config = dict(
    train_examples=203450,
    crop_scale_min=1,
    color_jitter=0.2,
    encoder_norm='layernorm',
    encoder_activation='gelu',
    encoder_bias='all',
    encoder_patch_size=[8, 8],
    text_encoder_norm='layernorm',
    text_encoder_activation='quick_gelu',
    optimizer='soap',
    beta2=0.99,
    learning_rate=0.0022,
    beta1=0.95,
    eps=1e-08,
    epochs=21.9,
)
Rows from block 3 of the image encoder, named by matrix and row number. Rows with one number belong to one attention dimension. Each number is 128 + 32 x the weight over its row's rms, rounded and kept within 0 to 255. All counts start at 0. Numbers have three digits each. After the name is the row's rms in percent of the matrix's.
# q: attention query (encoder.blocks.3.attn.q.weight, 256x256), inputs 0-85
# k: attention key (encoder.blocks.3.attn.k.weight, 256x256), inputs 0-85
q.113 102:124173072111078112129145101181082121108161118106155136124120129063063077077081137140129069131115131145115152130167155180082187124144068166090105141135121174079121091102118113121092095086097159188086161116135134110102131135063135150179154132189160108159140116
k.113 102:198161180139105120133174147094145089122104131075112156110120105142124126091136116105164159124110114088147180118119119102069066137155181126130108127104166138135109128150134147164146152159100145148143112139138134147127139109146104087148134098095098161152126110
q.114 099:172113116106132043136133133154121085127116163147082102072207128104166115115130172135087179186090104108114176136091125154148125106083123107149144080157155120114093122058105130118163183130141145111116130178138184076124181118106154134193166191130194104117073137
k.114 098:171156117120109148106142102145099112161126179074118178147157151146098088104132191058143114119124095115111094095160191203046115111123054144142069133163109181117138057120073099163115089153114161082139088198171166172143125107137126101127114082143095149086131123
q.115 115:114106159176120106146150167138142139086085075065150171158132135118150110122071146100208083120112079140110136081106108152117154117057083171158133133133122093087164141055131112132150109123102160125143148116146100153074189117149160128107151073140141108078169164
k.115 109:105133112142097167120122083108112116178168114152125124094124121101116155162120185103127054112121134124133144104110113146143069160179181132093134102179173138117180093164103128112148223149120143104111152087161116137158189103138068055103112167110143159173038037
q.116 108:135153142182167100112125129060104204120135158101054169153084165141075109109157110118133101089123127156116096108083126138163102111121101114080069086144075131154150132152151107065135106172126167140115156143134171145135149186165156095144123146105110176152083129
k.116 103:111169114165104109135168109146127088104122115131146175110153152132149201148115178082155116126125136115136146148194167116135108125095210180144133124129122190138082143166117152130117147140129182101169133116118155110173106127158097146070130184110138143111130106
q.117 107:110124173089083157129122049140118110078128161110126155153143171114181171149133166140159110103122117161137159069120084075140123112099128107101107149152147181133139096149102133092119074144129130134148109137093171064104119093086120173088112124119122120142084140
k.117 103:108120091066172120073104162131095125174120162120124173174188130115134186185167151109136092057126160147100133124130124116179134129191140119107101174128156120083132128074099124143111106143117129134130191141141148203131087147150138128077120094097145183165115052
q.118 104:142102133156102101114137170133125146099110099170089103144118087153192099118129094084172124188145114116129136090090145165078115136137171126086074127113114137092156064080112128094142173117136136097160082171140136070100112126139105097182123121127149120183142157
k.118 099:140109187133159147097161130193129124159143074213166098173111133087098109173186077121150196151106061159104149111109142157122155105129121132136079124124096139136097209110101114150146123103136108184126181111140131122174162085110143169096103126181140110123130144
q.119 107:137112078069116187146120127132143131106116170117118096074118148160138142105172085118131129186133147148114131140210138131078092152141120115123141038064139170132172175049142118154087101132122095142155065103135149068106119152111104171082109129121111085177191104
k.119 099:116102029171163121114162142135149122154157082165085054111148141139039074103124128141150124128110180103104057089144093133185130144111203108102135078113110118092123165115144136119103122080084123096185112123119129125147074153120128139175204119139144179135075097
q.120 107:130099118163092130105189175151193098089176118063128123079156150132142098134179147113090118098134116153137139163202163083096062091106134149103100134175186117135087102140112134119110134215104100087091110143185111088156117141127050089145161176100141155082051118
k.120 100:089155142151090177145134154127075115095126168114180212174062120173103120159105069121067126149135113167123143138107173177122166125150152154093132132140161191135143153086100183143110102157139107105127203159153131137109103071104151109121130100173140147060111173
q.121 098:148155077207112155140121072123145096136121082121166114147164142089127139155127113096099127131125094103100132187151127117096129129133128081128153154165159085169111085133110159092070172200070180082135157160129167089124101077134096103142104105136117171180138102
k.121 106:194121171059127137113177135128104132176107124101151180112136156092172164146096102094094137174103176146115149109188074126129165098133135124081058178064051131132104125155154148088168069152094130119093145125132104163154117115160198103144127168100086069147102168
q.122 107:136177162111157149131175139113078054130125126176126082144110188128149171095084198119179148105197151086106095133185146089148147111133200171070147166170080115137115121142105129155133078114139121102114164148174120110137115128096120134092080118126108134129168112
k.122 107:136151121102132127111095154130138145099124138112120095079098129158134145190075115158191118125033085130148105158128099164104102042132088153125155134138125127151188077104109155129140114098156162103128128141106141124101091151152094133125149160161105156120094101
q.123 111:079159124109067130089132155186082083148136088160116093097132094167148184125093163150138116157118092153138168126159136051151136090095219176116104107124110137105131094193127163104142096150132178082183135105141147081111163132124113190106113142107152159096148147
k.123 108:143173125149168167096112159115139086120109108201153105195161159135168095125151089097115176119138155135134136135110144188148181106141112109151133122097139149154089135125132140146123099145141093122072121088137164092076186140139139134110133110138163157150085107
q.124 104:194129116118146057137183104154143150141104168107082181168145158103141094103152164159096126125062123127150091080105116093159032125129121127125151088159109101095057162134114124092140119179123151116190126102128167091146133073113121156111098118164116117176109119
k.124 100:142106104089129137084132091137125185113142124122149167093096139113104161197129163107159149158155113112082167085160146154148190144136160095086140139159159152114129130128142062152166105122106133127140140126213104117123071137138131171153159149115134072090143097
q.125 106:178121178112166101134131085120138097163125178119135149116129119118117139106140128096132095139096131112116124084106132164116098107122135126194100135084070120145090096143104186178172141084092125102125119130114146079109115194119105147111175167099165136088122166
k.125 109:096145117140136151105100137080121188142144059135101076122138132119076146137134141114151148052131161131077065171147111159128108115155052182161112155139139106056161128125099144113140158160121148129128161112144135131139103129065142199097151151123128106146111111
q.126 102:133077089102132185161148099134138125116112116129199135080153141115119101113135160103115106120142118154106183146134160120147068168125137149103115126119088147139082090089118146174121114105107106052100077120106072161185124173141098142115107145082107147144109055
k.126 098:076169062131099122150097137060132173105166129121156045146152154161098122117107109170125065188114134121168137137140114073098118107152101086160173178087091122163169115088115078095103165154131140140149150163089120085156123074090106134142086069214159140146086114
q.127 097:175139127042152139154168121068112147123097127142115168145134168149141174165096144207147102151115123145122115138167121122097085155164146144136117164118132112224144143100137055103134107102135110144121138071114195184120174227145116141122114155075127111160153172
k.127 099:112123162186120137134108139121166067145101180121179141117198109132136028105172140149156143128135172170128161117104104191152122150125110068141160119084111127093124104140161159106077168122117141067112166133102164181127152061136136169120181078182107081135178137
q.128 106:181161121096160179170126126103094099107143162110095143090194104160068133147153158150107131129149113077193108053116117160104139129096093156114109126122190097108136107144118120165139101133151110212047106126171113167105166073071114166104082102121124142109099169
k.128 108:131163121131088146153167168130187187092098118068134144119131172119114108166094144202140163122192049157141119132155175126168141143107129089120106085140169096172149146171074180137118142083075203142117084130109116187112103096095103109094141196103141139115133094
q.129 097:121150149120083143185111138145137095138139139119152103126133163127082119159127121106083119139135126128164127148221176138144100091169137172156110064102092204149181141128108110173146132176119154126178099072148146121153148098166127158078125108204152176111164107
k.129 101:077099146122153087075135131147135136137101098165151126130087123106181118131167137161142110128135076112092152093147130140127083130062122121113104127050148089108126094150093174087143158114140112107089128090136131141178075121155142181161156139175223141144127083
q.130 093:103162106115154150150123056168125153082121152189131059075193138102139102093134119161112102141148026100115115120064194145102094139148154108122135084145099129120161125179112089094184145152059167133132127128136155132119116087112075113151131103121149127123147152
k.130 096:129119075137051116133123106080100112131081108111129130160148156136113148126157169105165074117161149123178175102132125097095165082111181099156119162098177045123133108092113146129169109144143118155132132098129122115150127150166142123089156138148113131095209088
q.131 096:096123101127140118104124100102144126126155130140136138116107117133080146105166122115121091082142120119131145061155152193145085123102132113194105168100121083078124166082122103114093170115072104153173067037152193111119112129095215106141157114199153091155124163
k.131 101:135133108138137144144067152122069103187120108090143109116166109121157168124104109121121181153156099185109102146112149101090085167152173134173143075142164108116123121197153114132093047150105069094122140164130115149149074085075160158148110156088097125122099138
q.132 100:090151088141159131165151091087137134118100154096163120131097112120141112136128113170137152091144133112138118125059100159124137159157099124135129139171128114132120157091110104147129190147176106093148101093074151143103177146150048105185112056159136077096115133
k.132 098:109105132120151127081113073098122137127108135137153100103109151165112184080144107148160109140154136083186080110107103153120060084113140213143153103134168114221066068123094071097124078068104142162129061140185183126103111099148197128099113141179138144154128135
q.133 096:145213202151137146088092153129119100129032173151158148161095099141133093146165136117104136149120159086112089055145142221145118051150169153072122166120084106115147078154125134133126149127118150105081170198142152117118112116183087195159035101092151107120114185
k.133 098:086124137174099148111133140134165149146113102138082129138162149163171123172155127117157126116129091167127163103137144111099124184138109134182121095156107147139139100074119117115089114157131105149124082133145142145057158124184202149126127148132187174111120089
q.134 092:129098155127131094121136090085099037157153165100179097194074108115172106166197147157107139158138143083132157079103135164136109144109113082149119142141140103132110190058060140169111152134192121137100120171166117099148130150166088126129102131136148147083086117
k.134 094:078111114171153151164119127108059053114166145132103163119102165143115117148092147105169136104067136039117084095082156086147142129163150129115176098177116129142093097106166107093073176115128118154188167090121105072120167188134151144148133178172154131075097165
q.135 097:161118112076172152106192155097162211191144139161118093065062144134122167117131172136137102116081136085141143108097085149168143082156112153145104097097120153117140144104106178133156088097111116152171166138144095123061158157172165130119149133146176165145134112
k.135 102:179102155129102181110213139109144100104126131103114161129091057114126150178175111101135177164124132128167157138179180113167077122151168134101178151060160127164085105125121124190108139131071116132156134150114139086175118167085157082077130140108129115085106188
q.136 095:132158094099058084102113125174174116132114118142146116105148086180084144081164139081122092170139142150140164141134127154090129124181095080068081132144104110111136152119124141076120123089170191114120106126121101179121145121144129092074148113158170154106111108
k.136 096:170140108182183089180159130110118152183133119091120126138085144143117108147124113082184097143123091122151160138140123140160115128153070078108155159165127097100089140172086136166132044117063078160098152087106112068075100111085069100110130131118184131167101083
q.137 096:162119147122130075125085134110152145154089181144141128128086152079169119123152148146165165103148107073156170084110144139145109132137131110161197114137152157127111141142168199149168132122119126141163125113201097117116187180104132130123112088138146103164167125
k.137 102:088129134120161133118094156137123126138107153115125102187164085090144136099139131199108097141118161160109097164130085165126107135135190075183122150171096100136172084178075060134092129090123173086130129100095123136179121095138166127091103186144095097107079185
q.138 088:106110091130144109085117136146144112139135119123143128115111175134137167158156178158147069134134125107118183141117108096151160134061121147162098068103100077069121176122154093115148118127150100091118055115149131132158119116122116172134093122117141151118075137
k.138 095:125121195096132137113170163085140089119089162104155075073140161142157137142114105095106178178071190118210094088104103120161131092183113148142121103051116116160186147173125140146174129135102113091145189098047108139097149139108125095054098164083092131112127076
q.139 096:128131137072101149127131145112121134171104176165097084119167123100141172164115119074140152137125090118106104108120081181173167191119155113182118134114099138135172147140123094164135117126163164104131125192156112091186142159103094060121045135104144106156107134
k.139 092:101121170117149092123128168145062103175108082174129153170137137175089145106128129141100103101169181122077134127125109103120175127168139109111084118096134113157063140103164143153064114095100130123116064086107134113178141200127111109163094097123151138117097112
q.140 092:058118133129120055140106150078138165106069109064142103110117129095172153096145133100132169055080103152120137118099123181082146131142152132155105164154101098174164106097097149169129157152093159124092103121141063037157152143147056086115099185144137129130110152
k.140 101:127086114098152137117159096173094120164161159159161161132187110118102100147084143083171093138156120128127104100102141145136136177048124117118135147133119133140178125146163122189116110089132049054069136107147172104147117125144098098195154076155089092100122135
q.141 099:172182141106186090093128174140152066168140097164112173129140107152134137118137112182107089153091115106130099082080124107110063173193030136105104107111145132168147132142150152159085123166152116146141120149040112150143130103098119136116152167099126194140110127
k.141 102:093113165172116144119111090104143100138141163114106094124127115105115130114093120103153193128117157161175116146161121113081150164115092151130113175177074128152115187086109147129173131154158154119118128144144128142122129127073149112055169098081123133175129094
q.142 097:104089160169111124154097093134055103106196104125149174164109182143111127095129142162164083123132144115143124136074158131127111152135171161149111141150125087072096194156097096114083173091131154071110109122117109184179105144121129110142140099141081127096128089
k.142 101:102093081165202168132132163166148170175137136104151147051113166097119121119135122152137148141104121164170125094129144128148130125158090185159118150090081111154155083128147149062166128118107136140131144130146081148137145151116191154101151116144148107133095120
q.143 095:213179127155080064107127205143161104166058248129149172140140162144115066166146112138143129117179136157077124103121146100072096155080130098092116167180187112136204125139123170147158106163138133150085071172085108151162129104088138101124115154136117154106131156
k.143 097:123106168162149113145154090109143105101118099157151091147156186179100121177116162114123160140139114113096108046115147131105173194180109095167115135145145119077125117124189112164118090197094131132164134074096117104099080104197098136115120117142144133130115089
q.144 099:071167146105103111122082066165161157162069147121102167088167145111082162068093161163098143138139142125075104156116163085111094120133088102188122107156107071086077124165120134159166097131151106144131188113155140114029123041108161123127102127098151181148190119
k.144 106:136090074115166137091092154127153175103156114116167175143115101179109152154054071100138133151139136162170080086082148079105185125130089148109161126094087072126115132115054078135063102136147153087159160137088161125102073149154120161162142121150157104130135127
q.145 103:143134078150147080139096099097114134163102192096160174114080110143159124092126126133157179116059145109129116126133137108103110105141093111136159152152133117154116136135125172103116147147111094107162163096069126146088143094160075073162191145148142062174097208
k.145 110:135126189130121120105129121122146139068138101128122062167179104106111115146123106141093145111159150089087158178106079118177060128189124128122140103169162167081101081147145081100138065129112063133142126139162096183156126119207154111152103113176069197117143099
q.146 104:151123164094131089146087142120099160064087104122069132127142138132128151144186125187134160109150130089120153122077130090114131147063159110087167134111155135118128101118179116120164160133085152130082168116134162118146138111083134064063043152123137107182132099
k.146 103:137089128101145125163113108177133178126145105111052110148177136102136091146080167159138128135106166122124111100128144179158096102209111123114137146078155150143142115104080136168136100204127092093149134140114118115133110101174097135102156087083138119130201189
q.147 095:114114107179141129100136143140168192138180148130156095092183103156119126125158118141143095115132177143136138125120099168102129108105166137125084095151197122139136117163059121101163174148107157134175092126155121091156081146114141129134142103117089112162097128
k.147 102:085184137147085111191145171156090105148114107087157154131092195137117139148191075110138152194174096114159156170135175138102092111104105093195154133127122108074091176124111108087130109043059112138096143148163147155124069069119161137113153112177104118166072131
q.148 099:147125087168090087152140100106160094176085142148161133107131215115165132173126142142093155164123146148159096127157064125076132139115106218183143116129084098131132113095102096138114090120175148181126147084101162150151147151125112154138128152128068161143107134
k.148 104:094093109154085151155163147112104130131185182105155166092101113119115102162179124162116070131172195113121118206127106157173097072098128103148124138118102105160072137146076171075127107099167107126099189135162077143114159132182151128169114148116104099089129153
q.149 098:209153105041116163109121107113142120139072087144192153167122193166136129117135120141169147125166144098129127125149053111183138158116152166119147159102147124127111131115099145102115146097132151123131146110076068145134167106120098105161141158097167113109083063
k.149 101:108128075070129131141092168125114116111105178152105107116170091129150139200127057155059131141114164192125143154177149106145106141107109129129096142106082162122100140141059131151120090121112167131141117122200107177080170150072117130142121119093179125122172055
q.150 099:205137093124142130126083146140177126093147117090143096098097059103172124104137085088126151123161134064108151165152096148106104178117125086090126165111113171160086094133079152140143134102142210118115132115133122133151151113069132125125126178174172156097061109
k.150 098:092147146149153088133117109050115104123162135138131142131159125159139085226140136148144097164152172155104067126127112102162140097136102136105088162145181092109142120085142110147160132115123071118138113084103113188134118093101074116149142134176115129088161167
q.151 096:101127115107075097175132174160114164120097112154117086207145108084108152117152170091109097188125135145218188119106097102145172083126116125026092110150136137113091147098104063091125101124125130112164071186158107142123095129206136106075075129129152106105113121
k.151 105:165126171113169101096164097134120156123169111153104100176068111124102080105152096128110117116169141116108105122105139188163130101094156170092080119113221123172166133126167125161129171102102071163103125139153101107121197058113126102090111105145124111106150070
q.152 095:143118090100134095139110174144096169132123116071182140106096151175143162091075148146082175058124159114160132134183109111165102124128080175145143150121163124097144097103170124090099138115120060120112147134133128159122155125148095146098121165091065114177144136
k.152 097:174168085137166054111125120078106120117125128121122169131136141113115095112106113094165080187115123134113154126154210177127133114135164126151109056081121078146059110128128112156105145098179152142150125113125159098130103135102157062131111123138077161126119160
q.153 093:113170120112146135166083132132121119100124147136123099087123176107116121158126131098139129156199128139136087143148150165176061136196117149084181159149140108166134074134089121153113103129098173122151129127104199182178182098144167116199126099148074150132082074
k.153 099:117131107183094055092133211135116124109090159097112182182152140144080148120099186140075125044095087144100112145089134086128126128140085109156133149137137126100124164070148123103163149167123174173149122117115137123167150169156126117097105143178153145159146144
q.154 094:118143123140148165058105113112133115160134121092168133165143162158141071115125188146139140099153180144137147101147069173157190081127104134086176195107109123100157154102117130115161142152078113152160080133137110128110136124128142143112134148095119154127139186
k.154 092:119160157077102161167182140188127126030119134137106141113190099110091121136118079142089133118152151133122169097104136145138105147107153104186142156112132105158090182164119101112129167127133128192095120150119169112152082118154144101140120118155095222138116130
q.155 086:119134099102105148124148096184074092147163115100133106125116101167178130170182144096152093140119083120109116158090141147106106182071145104085116139117172141146150113159159130081140081090122098140170101109115164150064099094157137121124109141093177137113161141
k.155 091:154142122106161181152121189106163095091131082080121084098169115147135135103113138070117150134083095107110068136140073132121104104133106134091178098120087168126083189106114120168098137229149130113178091130116074121094168083121103117158119128109171131141124099
q.156 092:090140088134106155153142191098135094135115142118186122110134153165129194165129071131142111117161133138044113089116155124147141092096049125108085125155101073153108126124137113134162120131149150105164086140119135150089137156095128123105099047098094161143074094
k.156 095:132132105112163110182137143122100116090137130117119119179157147149147105132159185106066093121109174137129131161100045157162099217171156147123089112104118092158185093103068120082140155139143127084131112134168178093104120073131130133123138111111119101171106085
q.157 101:129150148138134119144128085110174108133169077142114113166135119088175172196154144113114186132101137133104090141121122120174113166122147072155118061170115078087141133135127150150067180095131120125086132166125139130150136119161094103091114157161154089200139136
k.157 096:125157112136182160117151130113142150130118161128176092119220154154116190132105141176204119112110113100140122166104112083189218103172093169096099121110116156121102168175128125114152156118168110120083161190206146147152151145069121129185150077134109119146165111
q.158 105:131119153175129152193167133142098191149102110162137159101177130178175116095123149059088130134089128111126165150156025145145077090136127131097121122190111113188128120089180128109129137100150132118152170162151093094124186157138111081126088180121130142133188130
k.158 106:139081122108125148172119073131151107078126101118139140105099111207103114133125125119123083119132125141109105100149152138097167101106151104096108119086138155119124079128162116130109116131152160119143081150158138169071159168117083089137150082146101118170141082
q.159 095:131095125109131079194087130120159166123124203130121110136133099084107122116130116140086126157085183139092094082121099108130123159174195144195135138125137139182159165158127140153137191180134118175134183131153111101138138121164118125134187131168116166200095131
k.159 101:108128157089108153113051084170138144174149138140155184136152147167121133088135089148179147138103099172148171149134147154116144116078074187121091151110173127120113166121132096065106112137162123095077162136128121103142150170057171170135080156135129100126113100
q.160 094:146162164104174174172119128128093087107102152158151127148208186122169174136097164129153115152099204141140167188140138105112093123103151152156117151167122094195104206098087155128173178138123157107166139157070184100088127060098109144124123158132141101191124074
k.160 098:102151146161175083103147194086133158138150174137183141154087105116142084139114136132083058115134157191127135144081122092178129123148027111193122181134143147131145073111138160104181086128192121158159126058164105090150118153125176116126169101162119115094116141
q.161 096:125166100087144168131099133172128094115068142156129114089094108117074086127140155144148121088166141188166131166121168088168088172135151165090161125112089125077114148144112102168101184134127110130075111115123088097164149138121147095140105038077124125162078123
k.161 102:137187086152139122110127131151172128173118124171101137111140120079143075119045122179072168138195167128112119125099099035121129166178093129118158196145177112127138070088140088141116132166087143096162099117120159177160135185193123147162142053064157104167157127
q.162 095:167114079107100095089133166133148104119138076145140145095138146098066121167120108120154128095164069127119140159155157222146133107148134111104096072165112153145133122100162151194093149088111135088152148113157138215171088107103065164142121103130165167118122107
k.162 101:136044148114134129176112204133116176109186160090105085105187138194166147133140168151164139092078153128135075132195124115065112159054148086091132058151138120154126123171184081075147118222163154099084144123111151108133172139149073170148136139101140100139118103
q.163 097:147134157138115120135125136133143125137125162167176192112110136147139114108170170144110105123167129082108170102121149101149125076149097175168130132163078080128150131119114180141171129136114096136113124140091135134151121100163117085039169117149094093113074158
k.163 100:137098158157088207133155145125134098117117104124224111125092147159186110118110155120141154148119186106122173086168175130130155146169169132110164091080092156147136105127129116145085053059113185099132133120115130145107117179092208133136138114087140163178146120
q.164 105:143134154109110158091152079172153150089097117158096133104098154158112137167099097161049090140158122130158113126205115136108104138124139122136127125177122116083129141136154131118192086102166084091151091110160224174085115130125100114162145163131188145098184094
k.164 103:077119135059141142116085099018123158087134070124149112142093102151137185051132150112091135085129130146101082126134161135108095114136136131154150139102123098127102130139140144119086177202122131122180095104126154125192105098157108136117153177100127110160107177
q.165 098:088095176106166092181108111193128144126150124166159125154165133125141094123157124126094139115118180097150165117141116162126125077091151185184166102178113104102164141127137100193201097138119061119091102176108173142143119095100125158138116118065141115110133134
k.165 097:089118114159100106118141085141140107074109094135108140176123114180166151089134149098135128116123103129066130133139114208137155126147203203113076127138105084130143167108137081073168141132093162106107093092134127153170076157159142140204183137107149120153119091
q.166 096:177085123129102081098141128124181114173143149075121100126071138164096133145144133116105167185215157156139159128172182114166100091162147122143091126138128141162164065137087151090075079105110123166135124150114086136188095138139188112140125142099137148168164112
k.166 102:116170141145171087132127170129172139090095113155128183078128124108155090157136141153165133145129121094076163115080142127117143118124135114132110137095056101160073177125165133136097166131148116081145085146184167120160128105089108098141146100111123143149075186
q.167 102:111120151141133109136145147113126153113161108137152139113155110081139153152131111169148153061129145146188149185090114072233121127100172117133125137122149127069147127172155189103147114180157153148108047172134168159098112202138140146124153131206101108142153052
k.167 108:174185137101123092186144130145132093087125092193100159156086196163130118078175155153099103128150163143117167121160135198183164121110169153136162131129139148131127161098103126118157122167124094134095144166129123096137099139123044095185106096152118117155044138
q.168 100:097090203103133138160116130192113081112085150092201149117157094129139137145210163097146120074084158107121090054120123141139097153150143127144129179074162125107145127109134096132107138105127114151107129136115084155083109180140163113077175107111144107106189140
k.168 110:152164070120131160135155088159149143123107111094143136115100125099193128114138130079184158160070131147131065116137099147126163138166138201076110156089139110133158107133153115177141063107156115086130151130129113140141119143122173115159027233132180135084128176
q.169 093:130089146109085099139133150129174132147128128091151137134126096109130047145131109106155094134163190140044123187108082123116139076091170130164117143087130151180129162114175188126192102186105158145155091120141105147071106064172172193142135146129170135127195121
k.169 099:105148145110135125129072178174163119120138113114135096113168131200172160117159133100183209111132118115114104124188112199137161167161146085131120126149085142108156134149161133142110102114175180101132152101065135178177138070070154105145142203152140124104100089
q.170 104:121112114141097103084168146182043074138097151123133135006130177115116086087143083060087131153126101137080153145139083165118145140178208105144139162108147104139153172082136117137149159158139108124133108112173112109069103101121116131141146128166092149134177132
k.170 112:157113105109159087149143118104073126087212098127071110109134106131129145107123123137123145110098131173114143134095177122102142120096051121129104054115134126109064137165127101056107101090178145122174141108124129125124130050096177116147109136212101106088177120
q.171 101:138147163166107072130130114116124128088071128148116122105148091068079111101097158150150141187183124160094125147142036080083133141133139167147117153135158124167117120144144109130160184078118135084150101180106100130128131150129123146188144182162085120186125169
k.171 104:135122087099126157152125168215164129096131103100121034121127113130119106179101122172108156104174103094176119119140166156088159119182129153152097149178085183147111179084210135158112094160125189066085142142157171124128135156136115103078149134179051074094155146
q.172 102:137146100147126118115179114105086105087102130111143157146173085120188116142186178157158106116171106127089116124139085175134112105166154132085108081103091196145078169099156104118148198091173105152140191148105129081195168118165155078093176101145147132137105145
k.172 102:124091085147112103137125176148083102180147064134111134098116082082107117103099181066150118130130119138125148177121131137060131146123125095088155135154125154142152068052096083187202058146089087133065093115142131159127165092062080148176122146145088119118137142
q.173 100:183108146179138147154170099138197127079059136121200164144145096086136083074114131069116145166150152142116073160125171090099153183122159090099132122121084103094136099078109145132188118087176096104157121094117144141163160168137163150084119104140093127128140112
k.173 106:163116156130151097115135088112114139130136137102119135027131128153181136164141098208163052113103100160121137148102159138150148120142177155133164137094114176197137127134066112151111118096136174135088170164114111106111102037155077140199127100177143121143129165
q.174 100:135129152087163203119046120126162134162132134172146109130136091128150196094159152155121164154104092103151122113080150157113118125161105123133183126176149165146163122151145127187102162118147071153178136146069078097107101074140085085124160073094094085164132165
k.174 105:070142086081130087134217125110170149138113077114084129154179108118140123135144092133130120124135094107117145107123145078126098139117142114090096133142107162171106143102111132137081116108160144097127089101160111112139164187146175128106149128163139161058155072
q.175 095:157185100151130136088171111095150132105123094116102102172131104113186159084149069106186075120085067114182103115108180207079112156166079085167124149121150129136142103189106127080097082118183148093115166127140118155156090158168166126087121191140142167099128080
k.175 095:132134131240170138151128142066157149079140069116131107096174077089101112137211148124121063117169121149124086134104075143202149159083109160150147133157063123118130117083097119145146162148067116150152087120106110139108161054134109092154113093118150113111099152
q.176 092:144148114111136146161151116130178153135133156188117146144190131093085133102140113083145075139153130140087132134097122120171128175139128188176094143160134095097080155132166103191153128142097118172104089143163119071175131110054164070089115128131178183140089115
k.176 096:097087129116176128185088132134064153155137076115073104083126126154051170164115151235124142135142107133112116136134178101114110091124103174143068107109092190165089126100100152116141066164122123119093160143076135178136100096162107136111129129143120132160192115
q.177 096:116148134136090146130161138056120116108093103119192097208109096136097124122134154117075126081189156098136135180085147172169125154088121123168114210118120072137140130146122143088097094130143153134093169108123095075075175143051081122140061148168160101143098139
k.177 102:135123110173104092110143106112157184119169164203094135136153145125133169181117104183138130105104117110173117102200137160128154099139042130133125134080119121071150104126081118134079134159122101106178142096128117104112054129152073115164147112090123129132110133
q.178 093:124097146146053115087186083113119141188137122092081124173148132139111132151139091180148141192204072110059075131115158142077173115152096137187097144142139142124121106127101129118111119193090119148174175123079180171127189149140085075152059121139142101144128150
k.178 094:117147097163117158172111119156108125116152103160142095201157126122065146133053222130148122150149174114134184180142140148132084117187210092087152139160133126117097147130110126091100153118158122182108120129054148170150144141110161166107139132122159140085101130
q.179 103:162100103169156074122105191108124165092138091180150061171091117180120131153115167081138109143166159157133167130113145138149143148142117086103146169119062091127135145104172088154117066179115176168146148097148181117176162133134115117122141160178081174174142099
k.179 104:154154195111097128118101165124141087202126115119138138078088090119072084091100165170131076130171154169110103173122172138176059148114123119103198138145189107098154106108111156106127147161130157081164180099088145106094095151183111097118132178119131114146134145
q.180 098:069129133149092167141103180163174153183116155126115152129118127176118141048101086135129144110135103110163119106146177162143155075104115090096074133142109165167104160179162060134115173102141114221069069130074128167136095179102074190076162120105129144107131152
k.180 100:154149111103158113165192136129146133126098115142097115158126134201188147133098156150215105139133121114106053125120151082146125129101168105132061178149094117153139120157157118109081085116105087077094159137117153139135097111159083117073131122090111081137099157
q.181 099:190112086109076137096132169131171102095126071140124123148149137160112151149069077117150096142158113146154177123133142123157152140135148103143080118163224111145101162142132118173093210094164124056125110125129135066209148114137087152094073116135125124144140130
k.181 105:164113125126173117177094102117136136145113107162142127076189092150114114144107127164143072073113163174123161092107108069131164093129068125094136118165146109145092108210145104131107148126083153122111103078184114088136108101108125107095160063105097084159130150
q.182 099:085103131139140099144180116177114147127107152166143159142169173170134078102148095162182219131124075155139093140117122147086167177084078155084138073134164081223119129144098105114119159112114123153113126088169105158131085089095208069179165062107125186109081118
k.182 101:134099145105090166137116119170163162071152099082102159138092120151085160109070121067130117104151148172148037174097074111074081122124092086083124147151187097122156137146118163114207097117128169113143139185090127115102087139149111181155135132068121134086114055
q.183 099:143188106096131109155087152136155201082061139130126109112194176116147143169146081113141107117156117148132093162168120112150089135104117141089179062133108110148144093107160119124144121175058111109106114155142110163163141148098143145150099146108114137066151110
k.183 099:135131170079162107126113101156105164108135135130130140154095122089140124067126112130099108079062077179157151141101110115079146180136160114142122223112133106104180188134121164120181094107126105107189155120053120105160092102144128092135185163182119139140208093
q.184 099:137071099113128128141107139092125163128165124126110146184202092115143124134090149110091164069081118129072122112090186095171109096152164191138126124170181067099110085146118081137096163107138182114147137140117151118096165142165079105127083034174137145115128125
k.184 096:078128089096115136175118131106118071162195144114151133165170113130088117100122126152127112110118085055137099174073095135105189087143122125120189072097153135133144162117128108152114127135149081120108126128162132074146138143111116115104091097122172127138146107
q.185 094:111135157115105139094051123117201123121120090156112107192148123137097099083075078088116136118108104161164137156139135175111140081143116127102067120121179119089108128182131154192068111090138114166148105169108114076129032093056117143169042140132136177160118160
k.185 101:096160133100154116145151103135117156133148119123100094113143120111077158141186122205116137135129124093159044134159143110126124115122103119154118145190097157144094152146126126117073110132126091109077111083148162153125102104179062118131140075064161149095094145
q.186 098:169068104091171111062145165144165150108123148131122105110140128093140137118164084186138131122144109136124104104123110125167124109147141132108094126111163096146164086132119085123167106105148132155155121065103133148119196172149161147140167092107193122123070126
k.186 103:060146140146151110139114087116074141122151164097133095145155130135119175125186128124140088123084115118118097196095137108086137131151129142089157113107102107132144129075133121131158139146079121120170091115148118130170098150083137149126098114102086134058132193
q.187 104:133095145086108145146139145067144172062043139166107048170159126057080118117144112143162105178129159112144148211154095079121086148117164092153163113147135122092117113100117141089150163133115151093115061131132107111145113149170156135098092070163146145129106148
k.187 108:109123145118142119149129131155107135104115163123224107088107183091123154127143084134115093121151154046195154174193166153142176147094119084122105125169138201147144130110149087114164120119148092070132118091127075152150128146194125130135134194094133137129088063